python train.py --conditioning="none" --steps=11800 --final_lr_fraction=0 --warmup_steps=230
Rows from block 19, named by matrix and row number. Rows with one number belong to one channel. Each number is 128 + 24 x the weight over its row's rms, rounded and kept within 0 to 255. All counts start at 0. Numbers have three digits each. After the name is the row's rms in percent of the matrix's.
# convs0: first 3x3 conv (model.decb.1.2.convs.0.weight, 96x96x3x3), inputs 80-95, a 3x3 kernel for each
# convs1: second 3x3 conv (model.decb.1.2.convs.1.weight, 96x96x3x3, transposed), outputs 80-95, a 3x3 kernel for each
convs0.3 088:120132153101136159130122132141149118153162122122133122110123111120126121139140125090118139096103108101108146141111130158137138127126123156133117139136132118135127110117135145155121165159139133115086152137094109127120164144119161129162105076137140150141159151152155149161136108121112104102127093083152110136178112148168135116106118116142141162126113104094083072179212113092121112124131150140116110134105108115121111113116111114139144
convs0.4 126:146150133122141135127101126121124129095139108144112124138117124129096119131110117117118134108097113118108127132095124127081135120138141143119123120075114121120116156110139091159158135129121128122147135143170128134128111134161092172161159148101132135129095148142115153143121138136144141151152121147153105105107087085107158134111110116093119131109151142128125135106208143157148118099123120094132137114140144157160141180161108140116117
convs0.5 093:115145157126194137113144101132134126132148158120112122115099117142120115124115136082065104098101107127118081094119103094128110125138119130137113127128112144130115178153129110113105104137125088107098139116149095109139171130146111104127178135169110151167111141161114153147136139126134126106132131079113117124147161158134112127132123120169160118152113119132122138128121127130175167128124157135136139151128117108152126082077128111138185
convs0.6 101:151130163132125155145145121133140127115092125108117135138135123146135138134134135159162158157134143124107112125134139132130141139146130142131136141123128138141147112145135138144104146139128170116106154184164081137137114101117087131136132143137131123136161140135129108109154107099131124106159157104107107127087121110086141141120135133146101119127128137129134088163120124102123095124133129104143157134137140116157216114078105111111121
convs0.7 077:124119123123113147129116146138122133113116137116084155143147116151129120137158135174145144131136104122145127123124136147125132138136137137126124125126122156150151136090102117087099104079099124105130146149138084099102125102112139148110142155145130133133117138135137143126112096113097121121119127126161141161110125147124122133146136124149111110138126108076113137146131140132153169139135137127113116115110109093108139210162144168136131
convs0.8 082:142137175130117173109125137091146090117132094098135081090116123112107129124099122163176163142148150149141151125132102142134120135121129121104124154108114138135144103126086112126087113113101150138142170153158140147131119166112101143107148121152130122147112108144134112122151130165175148153170133138124098099127133132128127133114107119132109129111125134146101150082098121156138117131135118110134113119117116160123116117120120146169150
convs0.9 081:133158122150158120149138090104103122132131148162154118137144126134125113116120110123116104143132128160153147141106130151148143125161155117153149152176169140159153150137142163140181136141161119120135131129173159144159122112135123099154091129137134132151107142133145155144143144143158160157143166189130104126145143149132137117118094109121139121118125097182137166121089119126116158148154153151119145144132145172120101113102148109106137
convs0.10 107:140135133139152100087142109139118118139124115107132130091145148088120136128094120131112145106118135145132098123135129131128139135110119134116120125128131128112122114125162130111128121139130123108165204057160187140120112159095062136148136100117151142116116150139118130112115123095093153132099110121136150104123080079149134127104103150119135136131116132131141177138129124083168108122138134140148149127123142061078156175078057168192144
convs0.11 112:118134132122109111089127120145080113130060103137146134114107101126089119100095113132112124134184159111138129159121121138115133167138120140154154173144148138142126169132117155120111142097154135139153176132105119169134131118115102154139125157131144133133146096115116136150167141105154123147152116115098126118159204150109146134128134123122103098113129156147134128152119111147137169115098104087090102106136141153141125158166153120121114
convs0.12 070:114170154097129134094114134102137130139149138123145117138135140161147123124101127132157171155145171143154131147140122155160130176166148146139145134135140159173150131123123133128109143120079120100136122143150109125143115116118127103107117079083126122135145140130141133138097080133105106120147108081142130085148119108167152137130149137127132137119113142087098082047103102127112095146141123142150146159160145180166197126138169126146132
convs0.13 101:140101100133101131141131140125141134126136128131111119126126125135133142110129132095152095113202144090137127110105148135103116146134108127089086111090125115106151146173184129173160169162138125190166154203192070090125123178119156177128140116072137133114173151151147142146131100114144103129150114105102131115118116082158146099145101107123090096126140161114109117124163131109115091127124129118125129129119110130138123132156153119096121
convs0.14 085:105133136140160119127173135124121124148166146120156147135117133135123139119137127140125125122151126092135110102126140125136160132153159108126131146134143134143138115132129103117119110124119107105101126132138095090172120140135113170127130147136123139144126166164146145153116119111112144116145133121092140134112175086126158132136101138149077135119120131129121155147139133072078102157135121133127110120137143105089103110116109121100071
convs0.15 074:157118106144113101119095114168177157167194163171185188125124131118115126121121140096110090106116116099116101126143141132134133120150134148149139150154151138151136140147146145148129148151145121127112128152142125143128151122134160150140158156154134141117153142126137112126137115102104105117101115115099101105097122122111088084118127110112133124128133134069128079076146090093168141128118112117119142119123125079115149102131105073097093
convs0.16 127:131162134182216140154137078123129135135148149133155136135127123138119133134121134125136109120149093092114097139152149149185172126170138116135146096093112121118122131145121125130120120113105132118107145089135109146124147140086143148113114108105131152129159188143153154124148150125162146132107100112122121123051069124045136139140162143141107067093084094117097124125136128094111106126132111126172156136178148146148155134117180108119144
convs0.17 116:082089058147128158148134131106114101153155163118116137112101112118144137125133130127107135163162176104135119106099092103101109138126138127129136166191205149158144134114101126137161128125134127174176175178084101138117125122127169158158120116110121130133145129105153136129123131108127121124146146129182140122068121167096111101156118120108143180139129106149147129108120137105103114092081128122094104123108118144135113161162145134126138
convs0.18 111:154163158133134102129115117159158147133129112118162110103146087108119085101127114104135120080112114095139131164120138109089126134131140140122122140132116123120110114093126142157147103144134127151144074125077105183143064117088139160129101131122111133115114140125110111117114142107180154105107114099130117148105112128103130137127110115095087094120123120131109102096133119165150132106114108111124142131134114169156134079119159085165166
convs0.40 131:117121132105126120118103149137167121161150143138160148135129128137165130122143122151182127135164089119127149127116113125118111141126104124117139120101131114106134102137125117121129106117114144141111147157130124137123126136127142107113168135157131151137116103144161105123121131131112127115082142084153128140117089129138121139137136133136144109139170132130155128091182124113163150112105137132126119155133118140157070155186086153189105
convs0.41 102:174130119121150168127136140124112134053076098079090095123145129139148134123138118120127115119127104119120153123111112128140136130130116127120120131127120146129119152137140136145127124128113150146195131159133144161173091104128135152112138128108089086103108103106126126140115138139123139147128143141143106128150138141147123139106122118090121107106122116148117132173175157107076089099119125125121117128129122104129163151153142161125115
convs0.42 119:138120110174148126153139109127125114145133114112127123101101097093120102151125117086137124089179171141137146128142129125145131137140141125144143136159155140122132124085127165120101141135133126133151086131151108122116133122118147150120099116114140130133165152159136144161136131141138131127123130124119116116197159150153145127125138124152149131127124130093096152185122156112067113144136148159147126149135110080116154045051083111133154
convs0.43 111:155167149075141146086133157114115107162107133156135150144138127162171151141145118135161104153133156153127142125126155121135127111123109134125124128140134117125109126114117165141126137118116117102125130156147124144132100136108108178144111144138139139136114136143135140133185121123164176155153154132095107125114166144128165119147122138121202156121176154094076089224211150136127086137161144101097107130106115081075103169182206128131115
convs0.44 090:125163142124164092118147100113109141121126114121116097148154141187154120148102071142129134153146164127154163105118133119134140141171141142119119137142136134154139137110110139118128149148136132095140097126131125120124115119107125111133132120134118130128087140147090148147136135138161155164151142146076127117110155150149155166123127124148141119132115140179111138145093129192153142138131144150161147113104091161124082094079122133096126
convs0.45 115:083104142160138128126149110089129130144099124150123115110118111102126113103116121123133136104115149114093136125103153109101147101104137138117142132135137122127136114127137152112133146113113094136129118104157169134112118114113111176124089138111127127130128140137104120135103121139165192146125144141132107115115119124122124141126133159114126142108145138094132092185176154130182106128154145119140164106127133110144165068040081147108088
convs0.46 077:125144124140118115153136134108102147128109138137123128134128135141151140122131129147141172153136154137128122170173145168170151155182138130124125117135138124132128098112106144123136125142137104083118061114111090068081111081087156116103103132122126139114129130109107103115103106150110146140096115115128130099133133107139142114118126115108125118120115112136130110077090135126139121130117127115137132119140122111107098151142129129125135
convs0.47 117:117175120125157129129135120111150111133144173121123157123154134137132114119116109105133104143120171114133172133114113107119117134137135141154125122119130138134119144175109156135127120114118148108127138095145122116141133141135181209131108118109157143131146148127119122134178145151149128107134155133097098136094129124122141140116134113146142130144125163155144140085088119151103094140108128159174151151139131137094111085086058147139100
convs0.48 111:157111132204163119154119102121145136140155148119135130130122103102126119141126121099128138084122132121143132154139152104160175140138146138134133132120127148121130114118085111087094100090122123157130093173173101125113115094083120121107095098126147126132183155146138138132123142127147176138093124124137117081040090108115127106148130128120114099122122092120138129138168160122110106131129133139151156145148114104133142028013072134132088
convs0.49 073:153135121153125119153127110137143170154161144109103107102126099098108114104127116125126133117104133110116100100123145117136142105119106122118096115125100125122095090107111110131150085109127138143167139161127149135159134140148148102123124133079143130120110110114122118114119137123126120134130107127127121097141119101130113107128168147119141147135112128101140125121154112067110055147153144138129145139152163083117120092112130085093112
convs0.50 076:130115127164146116186153139133132127138128134146133114135142147130144134123138136107156180135182178128178180102106107127109104127125125138112113107094110120113101105122104125125117092115133123222147080125153072142148123144125140133106127126103123123127125143145099103111138145144133127132130114136157139127122127145147145147140151147144141161137146162175189188142138144136116175124142149123130157127098139149124104167113116107106098
convs0.51 090:147137117188149083147156113136111126122093130137113123132127126136135124141132123109124116119119109121139140131133122138136112124142134130119118123121121132110114152129126154114128147152147100180158107187184116135110143121101133134114137116134128109117127121102121119123119128110134142131123133123137139137061075132143125137120126118109101102129102116147147154184130127148132101125128115120131126112125129117128152095077140149141151
convs0.52 117:163130127125112110123122136128190134108140140101125149141130145152150155120168148103133153114107118104143160180149123163140131157125136141137136121152139117133139119178162151189185154187153110151114123231151118153100107125119155169155093141112104111120101129131108113118131116112186147103128089113138152119073145133072114127119138147107135134079147139122131092104140051163117077119135135116143154080132113136163153081106132086139160
convs0.53 097:146131108148143083140154117115085094120089104143106128139115112138105114118114124128103142124160145137150134154135128130092102122106090103110090116102111114101111084052142092000138072065138120139161134195190151151154139144155137091146149137141137147146134129107149152129146139132138146117120139129124133092099144113111121124128109131132124133119139119068132081116207089101176091111116126130128124120114129170139119119086131119096138
convs0.54 104:107125134111131177112101139123141133139157146151129148126127147135171153130164148150127146137116144124120120133137144140182115126157112120183132119217127112179141084093124110119121078094115122082079149182108110145104102113125134096122129173155148129136139134128117108127124114119121129103148150125131083122170107116175145134124194149111196130150211180094124107118142094184141139121150126131149104138147107167137113156139103117112108
convs0.55 071:107148131098131137049093095122117127113128121116129107101129101106140114114124120129128125136113149151137132142131121149154123147144156118134128137133148130127130129123132124115117138133136160095101175176143137132120138161128121132102169188157113113121099112109106119143144130154188161166158161183143161138131154161148130154118121118125135117104112094069076074108059126207115158137139145136132142141136142151137112124134111167120118
convs0.56 111:178138138190129092121075098139155139132143135125132144181139149163118122138117093132168174128160150102152148117160141113147131158147139143139127150139143129134134109123103094121111097109123141173128133137130120149153117102122121098132126145146128130115155141125123144157180152128152148147139120146125138118080122098137158120149155119129102106156113111124150092135175116051138082110155156153188161136142122136111039105091077129138120
convs0.57 097:035082115127128152138131120135147115158141132158174150114097128116100134125146144138147121121131158100120109124104141108140153123122132128141136128137128128112146118146149108089125120099151098085099117119141111128121130144136115089112150164145137153140154133106095083113126112096112147101107131137125115130103117128106110123144120131145136128154128163079135105063092106134120146133134125138141130142139129150124096135118067110106094
convs0.58 206:110112103115116111109105102114119115118121114109115115092085090090083085088087085099101100102103102094098093115108111115116112110110114106105106107111108108101105101110102108109102100105106105116104114116105102103099078084085087091089083090090123126123125127126124124127104104098106102101103097096116121122115122119114117113126129127124127126118120126185190187170179193148156173111110113110111113111112110109115114108117122106109113
convs0.59 068:116142164114132115121134126135140126148131127174162140154134130153141146129116123121143134089099136109103118113131158120115140126154135124145171118128132134144138170185141154143140156154160141105142132112164129109178084096085111095102132110112116096105140128125109128136123098137093130119112096117116122113089057119116108107148155112129139148132118100083117152137165142119088111129127141135152146142135134125093078124088067135064084
convs0.60 095:091100149131112077120131127125119146135121136124116119190135069159111106153131148123131155117102146152108101109129134124126127128126129124130136143133112157150131142133150127120132131122113130126092122119145118129190144148096098108150129097144076126180114129144125112104125094107146121079166165122154153122108132171109118172148129088128122128119116143116098155156133156094088104110130124118143160114127136154145204089092115102071029
convs0.61 095:079082138093101112094120081126115141132124139127115145124136130111118093119113098115088094112116099132121125146101117156133136143124127128126113116139110131143122129106112138132139123108102113098097143147132147160153125117160154140175143141146144121124123126173163138163135105116157136128166141119135110119156143121120135161127141158122135103123138108149176119163198137112153096135125106137113126145127141130119109146127100142116123
convs0.62 073:131148148122144112124170130117108147140131126113113128123137114124141126135166142114143134147133124141124116129156147136143136138126114121112121107112124094091105135110112151123136129110147147155111117125115148159146116122111122161140140144154116098074124112078141138114174161139134123145145111111090130114105145103098121113129162120143146119115159140184163160156101186099169216120117124123158149129137140141147157151111117078079113
convs0.63 086:153187125169185125132143132122160150115165131124124115129136156129123149117125139128117139095083114115116158149143103136138122121133144123118119095123132124113117123095073137137083162163100111076134139118098151111130147112167132090137146117127131121143127128143129139134134138127124128124110096114157099118148093097154130136124124136093113132101116150136158141128199191095176156116130124111124113112115137152096067113079065117150094
convs0.64 085:102101102103133124151146131109126112119152123111113118116130136129138132143151147134129135126150126114097101097145131112124123109109103108101090100112113085095090095090098123129102135120116162186122153156135166124119076087085112127096084106094137125112144128117143139136118120128101103128127105099137133115172130108154121102126145114146126149118126150112133131106151160093157183130121131119135136114126134083091086181137101104091110
convs0.65 077:126124116112111110131106156123112141144134137143125142136117128123130136107115127147150150160152166178146149129144149122135134129140143133121122150138124141139131128117114117123112137132132128120110126106132119129124139141177193160203140110146110101107126105112121118134095119104115119119129110100144095147132100136127132136121106112097120113101119117079109113109147103101132074123142153128120144127125137152115098174133104159146126
convs0.66 085:131140126133141113098120136127136111152145118145136143109130144118135159106093133136108121149089152128103182123153137137148123144152158101132123094123108113137143135148135145142130120141132107136120139125157171127139138153123150163098099115157147141105155154135114143137122120104128150095137132109126077122128131135141161147116121129087097123105138142121146162054117150103118107150136111154156129147128116141112074145117143116134110
convs0.67 103:143094139111066133110129142121089122120100129108118120140123138120127132149136149097112129081117133125110151120090117100084107118120104124118128115127125121136117098087136172140150146113150137173137114154118110131118112095102090128129117106147146133151139125121133142123148144110127132092136150124105155138167205141177184146123140177108102181134141157152139104149115125131130170125085109137108109124137122149125108125123107138120103
convs0.68 068:142124126094111123116118145133098120140117128150121157088087070078084071089083067137141135133124134106128132101111098106103106101110113105120115131106097116114111093073081090089099113100099129152194176186175153141179156155168170184178152159128148134150118134146119141133109114121124119113113123112110120109166147115152121124138144151138154138143152151143123104176172174111126103135139134143137162143145144110099135157140132172134113
convs0.69 091:102128103109136094100119127110100094141115120144132128141130125135133142135137128132126150144110162112087132130139134110125134126126125119111116120112116143112118108149123136130126131138134110126154144153108095082113129172184119153190130148157112137140118129123110134127082106131121107118134093107065118101091143130128112102148145132133152142122142137109104144128076134179103152125141132116153145114129127063035025103129117129103056
convs0.70 084:103110103083076094094116132122119140133131137139136140128135147111130148114128149113133117097107124111162181144126126174158148129134128163139110142119110147136127117117115140116100120121130124105105112125127119097127080101086149136129110145108115124131173141124130133143148133109126147154143146134102118102060115110120146098147122111138111114148123079098122144110166142123116148133145124131147117107117137127106074154163101163158113
convs1.3 100:132106166127120113133120107153137119136119112135134124127127111121164124113150118146171169151185139168171178142139134151157125151147127107125108129143112119121111138142121145160124122126112163145131129154181106150143127151120157111117161144129126094112160133132140117137154144123129140137130112133150130143158103128131119106112122161116104163116143130129108105154183134132125126161113122143074157147136173122130128161172134129161118
convs1.4 170:140128130155096110134113149119154141142209122124140114123133124131155115120117118133119149101178197161113114135132128153137121120133139125175129158193100112138099136141147140197117104088149131124142150144133149144107108107126107126114123107127122134129135101115135122139123127131175119114144124134146136136118091149125110158125086125111055148176137134131143130139182142124128132107174131165126091139131106122121111126149093126151116
convs1.5 085:110093131120106129107117146110125133109105128118152157134130125160146120127119101108147165204170157163170201125132129145145098142154111117132163118147122103146135141123128155127113110135147101145140137154213120144167162158152123097103133127108112104136121119114136151150081112110141108103109125172132095110103168128129149089147106118092119144124116122139133138144158141127160158146100134110090157118124155131130129123127109117128141
convs1.6 082:118148133131143134096121097143141163131144140141113132148143142129120128139135129098107086112116071077090095128134142103096132144121122134132129124116095126125130156167130117117125116146147115150104148165082083113119153110135147156169148130135129135120156138141133139163145145088143128083116141165135105174124129151124144096149099113113094110114140093154171142131152146155186159122116116117122126107110145112131124134125115117132157
convs1.7 064:148133134148146139162140152113140140122137145120122102134131162138148142140146130063102079099170121116141097134107106129113102137119118121098089086129113178145137132133163144111162144115106141115164080075158124127147111144135114139100166145130121139138123141156133115137129070150136118141163116134123146126110137124134145087136136109109119146095141139106131167146137192148162151114153134117151118089091124125113102133134125119120134
convs1.8 067:081146087055153117079151125141128153137149125136133142150139146145137135149127142069100099054122072076116109151141170151112144154137155120161128126137109113128096153139147159135172167154151113100138101067119144106089157107129142136127149141143119130140129157147133136159125122105120128099091087118114136119138128123152129135144127107133117132100129126158173140163174154183156167123113127112113105103074095119121125106129136128136129
convs1.9 066:142101111154113137114096108121142123109116149136137162139143148142130147135138107084086095110093105130131138106124128100113137130139137140134117149129123114116134138147144120133124120136111110123131137103129138146149126146154129136135133119138128106136140109129135114133116100161133086149066095100091129158100149136107179144145147131114146084130134130158168138166162147166170152117112120097118135115108133107131124159135124137121111
convs1.10 101:109119097173183097138129143133132145100117160133084109153143126135142155135133150136127167118161126159149141135150155119094157137087115137098146142132133132172131115139128115132148124108128104108148071035158119112084119149175133116138126116116115122132144119086116140137157073123147123098171183134143108140105072126162151107120149118129090108133103119135120132125140129137134146124137114136127133134134128104109124125117097126139111
convs1.11 158:151132160098099151125117144151161141116126126125128151133115132120103125145130139098119100107134112114119159116147124127153124133162128113095096122103127123113107139161112142152127119148116142144141121096142122120089099136088150184107112100079145140144112100137131149140149139114153073099142140138122103098125154135131137081134130131146132162160102136158127126124093125142114119114133131112108126092102151111119132088069109131108133
convs1.12 056:144122104123125133110146128151134105143153120138148143162147138139130120158138136110092104097094091116107117115083113151131118157133112093124108104112083125131123143156129148149152145154126141141103115162141118120131169177167170133144153183152148138107138143132141151139166136149151150132127145169158156143164161158148129132179155140157159138112128133158154151167194143172158159124105151089115125115114096100108077114104115093132128
convs1.13 102:119165143120125114112134119114170117125146127134097120125119118137161141124156147106105073136134124127071095150131120160157145118116141139163153141141128117135123114126105123152146080070102141130088145140140117121122134164140138158134154115108136116117136106123165112109130168164103107117118096119119145140109114127144116114129129155101126115115176161138140132156166160103119138163139151105061100137148116120101109136109116116083109
convs1.14 083:132154120119120123106113124115102122085126139120140166125123137156136127125124093120142089112121125135092118139150129143156139145143110141154117136142147147145133114165129138162160137124145127121120141158132145176158134107124094135108126115126117077122129110147137165162123134121136100097122113105108106121107149144138140147136103133127082152133130188130144136146151140124138141141098137119079099148138165125123135150154130153153149
convs1.15 066:121139098137130090131129122124123124122133105107082113112138118127136148138138121180155146194144163150129141135127123136123143119122121109090109090103131112132107109113109112114132112112121110142155115148184114140135118115139109122102129090105111130132147132132128117141139134126148116134152144129104108130112129131119166116102105099096112090111100121111132134131140146118157144113154146166156162136163145160154139133140149155158127
convs1.16 131:141143136129108106116064112112122130123123140124129120128142158133147123135150129124091113089116151145123129095118124076094130094102103135147153139141150145139151125139152127119155129113119163172120157116094128103113107106144108155181125154147149125109144126132116111121139156140181155081095074068131058111109068151153168164155136146104104108120137119137132138137126146157138174122171163179158078105104091108113111129129149118130155
convs1.17 138:103089103106106127120120149120136149132118140162165151134131141103112107137149139138153124079077107140175135140136117126098112149138121089104094109108107130153133115111120109101108157151151156109118105098120094091095115123097083084075128129131121127126136158167140140141120111113150114143140131164124118129119107092138124116113110123133130142056077121137135139089103114118129135135131140197181160154147140140145137113131133138154135
convs1.18 128:113155095097115083146144089113123145143144130109158140142140127141138095124142108141114144173173162106155109122136128160140108152120095134131150164126138119118140107135148124166129100144105116107184151131171132121167139146158160151173093132148123115158107116150138133151106123153137124120149112154144122147118127151105134129134140126191151142134147122140147149150160140150136138159161144176147169113148160105106129118137121118116119
convs1.40 189:141161151142202156144181161133137125136140134119151135119123110130126114131094119141089136137141126142173162123131145145135123135133151143091136143089102110149107100114169116122162117137155126108130134072121132078115139132145129064154149107115103115130112072127145121139106148130144175156114183192155130135163115130129130128146134115132110112167101112143104132132160145133129134168116127164133154128114156123081114125075122118125139
convs1.41 142:145147123130167159191159127145118129132139113142164146110116112094079071103103103120129156135151124148114082113098122120108136100106116108100128112093125102058112133137138130135119094099117136138172133138061134153142166168137160186152138159173148146145151155159159134160156133147102118121134120129125147136140169102113167150142146127162163135154170127112109116113137134122124128174179148163132100156176145097100099111120146109099118
convs1.42 111:107116113124119122104124121127125129152144102149138118135144153138133123140136148143143160160155119123152150132117124155118113128111122130139126175169127129128140162136118174120092118128157134115124133127106129129121141143118144132107124128122119117103135121095100121105130128122147125090132133143138146117119143156127129136141157154112133176145142119164138137186137109149135147149117070097107128130122141117082092149102064122123125
convs1.43 169:109127138051099126168152145153143118117109126127132134109125104112092108112126144164126089158192190119143077099129126155117093143141150131138144130097138164132128108138138139119138125140113110117146100140143147116136158163161135130098121096097142121129118146156134117100134097121083085145135110114131144125151151106092124153109152150121115100093112163100122130119130156131129117140141127153135119146161158135125131139146141160148095
convs1.44 066:141115132102125160142135158153128143121117143147149168192143092165102086096100118118118164149090100114126122125150118115112109113121119166153158148109154136127122181118103141098119102133139088155152135224173143157178091130143080140167119135129096096109124135150125130112134105111148094089108062099039104154113172149171188129100115137113165148113177140156156117180124112157150145144074117089107131106137125121125118142123115141141110
convs1.45 109:145118130162146121127116135137127106123106107132129119142126136146134149116119143142151147167154130139093168134118137150121129138141115133108154157157144139169165133113106116137111130149111155130138158115083147153110121160173108086140116126133114107144115134125127135120099108127146161106117128126147142119104094112135148131116141167133083154140131145162121125163172137160174167142149145109100144113100111124102101141133099131142119
convs1.46 050:143150153129100137157100130145126122169164147134159154127106104119101122114112124144085123115075124091065133113087131135128089102100094135117124106079120123145131126135128118101114129143153146164150202185173139129119135148132122141159150179167128141120112115119146156137100132115117085112165123133136119111149149119139125111123105163195151187159144129165159164219167137176192160110133136118113136126111150116108108137109113118134098
convs1.47 143:150120126155113131117128108137143132139127116124135107128131144110084107128123119150128152146100135130175097156174159138130119130112117147136137150067131131115114159128133127057098122116104160159118158135102129107159091132107103130134127106113114118104129106115121118115170148081159092098079135113114108141099120163131122142107119111141154131139111108171139143137077094118111113085114111129190117135118141154196178159113131143155157
convs1.48 114:105131143170170123130135130099127144115133147140128137146156142114114138128140155113099103124089085114148159088105117084098123097095137129119132148114101134129114125128122092101143123135136113136141171144072124122102131140143076123181099123149135117107164151125129130123116133139194145063126122086097130158087099117151140128128128121126083067114118113134122120129124123134129136134127144169127138093133154117114109152117108136130126
convs1.49 053:124120137125140123133134118148145111179136093128113124137145137145149132130147116109128120116148138134129089123142144130136138109137146143102111173123123163108117120140138140133125118149129156103111099117108159135150107114115136150143135129147155129140157121129154138135160165140168114148153123149128151147126133141105140156099145105076148100080109085171140132162175167157173126132132112114141091119139112124118112167140143119139145
convs1.50 064:129081134126115092130089095178191165101123114103103117129142150110105127135108130138141089095110122142145148105139132144160134147132136147144137130138116130092120160160143109155149116115134103137142150166138099154116163161140136130155097142137159110142124125111130115122119099126135136142137129126104159134112087094148135101086131118139081137110124121172188151142163158156154124156102113128128124093110131148108094141145100130138100
convs1.51 071:098136124094127106097109094130141139108115128130148117119130124128122130133119132126132144093147137129102133111085115112099129103102130144155146130119107164154127100113116091128120129134113141131113170174085147179134161156153099104166107123146135124106144127089104141131109125123122122090129121104170126161091061129169150135159125142127076107145107125136110102137112095138126121127144126098088109143137123095087096131119093117096104
convs1.52 170:110115111145122160111089108142139153109098100140169112122108150109107131116117125154103148155135153164154098149109127102121116110155128121110134095106129095119137133119167113126105148133109122107128129175126133137112133156135123111117133114095132126153138157149124138136118077127107149092110111118153147159142151117173164132094131090127095092144134126133114147120125119145127129115166162149147127138167159127116117120136132099124092
convs1.53 134:136110138101076134116090148158143148134116142164164176127114124147129128130138120102112139105124118131107140120135119126155120143164151150137111161158114123126108131129131156136138143133157136128137118164121124148119104132092119098078120120102123127143128083125134118132150164149152146133166116126134146117070143139108138145127149118072116100071060098136132122123138118120118117126143140129121163130104109129129154145099132138121147
convs1.54 136:156107177119112161126130172108142113097146119109135110108115114110130122119149136139155137136132164149163124131098159151116153152101143108111108108106106111108122139136146124137143122116140143153109103161132120130139111120106124118109158125100138164140145133120131112115161155103125142116097158140099065091155086125137064126072058096070092115060081116130126129135123120125122128128112122131144116135172113142134130132120112138113128
convs1.55 058:101117141157137140153117158142139163124146130114142132114116135154136127163130130124101128144130112102147123142119124164128100142133149116098132115126107120158118136115133117103118129138125135151125152143100162121113150172129108127134131151158123147144128141150136125135067085068106090090118138100143131127126128132139125146116124138115116151132117130172131155181142156184150141090086084077133130106129086131109136128127131128151133
convs1.56 123:137130125161157124142121098093138111075124130112128164147120108138135116131134101117142134148150109108110107148141129144173135130144106131155127156140121134113117133153113112143130111109117080171153123177148154170154124113137082086138119142196121118126124122129128133165114144116151145085126094080112123131107120142174156157131109108114121128151181131121162132150152130129119102157126109108120135083114169110140133140141118132113097
convs1.57 114:157159127138156166145136175124165125114152111121131137116108110134124128139163146138207155132121133150156148120101106139146131134141132107119102127088130131100129106112127111102141104139148144131164126122082158106087173154103137165130124122133135143133124109127138118138124153102095119147161178157126131154122137149136113131134117134091141178061066115083095129104098129137109129141139112123150135129159144127146134117116145144122125
convs1.58 048:122112182120143132148096128117119118142138147124121149172090090170104131110108127125132128141155141119112123166108126119137134109136137105135124132145147129120112149156133147229111117196151143130152119180123145138113152122127141127142128131117128104131113139129135144113081153146129236159143164101136129146151093100126092116140127131115110142137090108099141147085182136128127144109153109141163102130105061089128123115128162141137136
convs1.59 067:130147120166137119157144119121126136116133139126143137131132121109151137096133145135160176133112141149165170136158151112136110085116118145126113098128111122139122078138144064126156090117128157144127148156150146086123141135142119128142137146138127102121140147137158154122134113101120149131150144139127154147169156104125128102079086143083099168110150203132129141150153157138152158110101140121131134110153138130138102138159098142138117
convs1.60 091:167178175144140156094094125150163172124132148118095139124119119152143107184151092119133137136166190075114144115102074130119105162163120151139115150103115113121099136122100116129118105114119105109136113152145155177167135168141148137139121113147140133141098127142077152194177080135103101100111156116113114123099106126124133124107151144131073091174131126135123113135157146126153146155134150096078109127122136143143112106141144065126130
convs1.61 104:124120117117141140127165173156122151149110155137095145142118128148136128129158135151154084162174127192113104137157141144135123114142149116114132119123145135123112137127113121122123110126115125131140119120095111137150158152167137120160144085117116117131133123152145095117153135119090121101119116119134125145130092097128080131157144134093095089147157113132122135136158154138157167161158151120123130145101111112108107149130144101088137
convs1.62 068:124087144131136134126081097180128157136130133140112137137148143135121141149121145148156120118120093103121073126110158133134149135139138147143136116115120129090129167116151143130171142141155145157128166115109126095116122132128124182141164162129137137136121120121135125153161124139159113087114095123114181152128147160143176149072103108081127130114119108173191181164140185156142184154128100124138128112122101149131149133159158132107156
convs1.63 087:055113125073154144103107147143140139135132105147133166124151121138114126132133122157162135170145096127105111149137135148151109140129121119095140121102129115125130135156118133160127143120136110138124137175125143181134138141176125113148156127186140139107117145129107115136152145142149133108141129144136122159154148136145164152127107102125112133134162173141148124171167127144154125171145095133122121155136160129163132134199130122138135
convs1.64 065:149129131140109116159119105147141148162170129152129138134118131106132123099111133128159154082129125132113104122124137126152135118142108134155113116140131134136141112124112110157133107108126114094112102101092108127113126115092145148135155152135117148122158125112147146143142127112113077108144102139135101133145123142149138108091076104117113127089117107149132156129143120130136171104122143129130151134115114164169173155152125141134109
convs1.65 055:140126132144174114150154113143142141128123155135127120135147118132152130124155126141115106090069108113108146126123136116140116128105133146119089145138169124111124121128115106130132130124105108120150137135128127143149150134139138141159147123148131114127155147128146138117120133130114129150127145100145134109151120085121135105151133126142139126183148119160176159172202172158186160126116139076092109120096125103110111141125120113150101
convs1.66 082:102151138125153155154140140129146110134154134113134131136124129107133128090091122094091093119126128229161164144150137149133129102111129177141135093114107084106121118144150116134170095119133123158120162179123124143080174121135156132135127127145124132118119160108166172122104138123089145151102141110123150116155127098128099088105151169143078116134100172133131138128141144133137138128135165113146141102124145121135111109148109132140103
convs1.67 117:173163140158140152137108164135146126133170153147167145126147146135147130136148136112101142091143134126131120112133129109128122150144142101123134101159133108163111137140122117169130125147132142135131122089147095083185122131135142167141138149105155137133160128126172136143158170113175172106150086119109089134101100154125132131098086101112114165116110144136141124141119142141142163138148119171155093173097116144114115147102114147121150
convs1.68 054:114134120109107116103116130130114136120136105126121137177154153175175169148146131119101139147138130166096093136122138145146140130162117142151142153162149146137132147120119171163142145157146118076077103120130081128101113132097136143131107109094106104098131111138091099089134127147112144152116174133094092099122127115127130094134114119104117106107088083170166170176174178176171167095085119104074082075089114111086088104089144121130110
convs1.69 070:145127136152116145137127156142098150143141147157137126131125152129099136100094133157107131118125159098126119136123140119132130121098132158121143157112142157139137146082129117095142149142138140106113143154091159102080127140097127159124123194117131128116127116110154176123168095123157078124154134142139126111108172094110170115098125114080141107115116116146112147110093131130127139118131160123138122123137149129139145114149128155191133
convs1.70 095:141137150098128151147139129136143134121129141112124122120116128128152135121135143114148152096154155155200151161130129097110128105123143138143125098118120133131102120147135090164140088142125145161149106153129117151142133136153163118156151125146121128127172135120135129130135100121070143129153128056160165149097078060126136137103149146125095089131116115122121155121179158136158143121117154145131141168099114090092100106141138131148098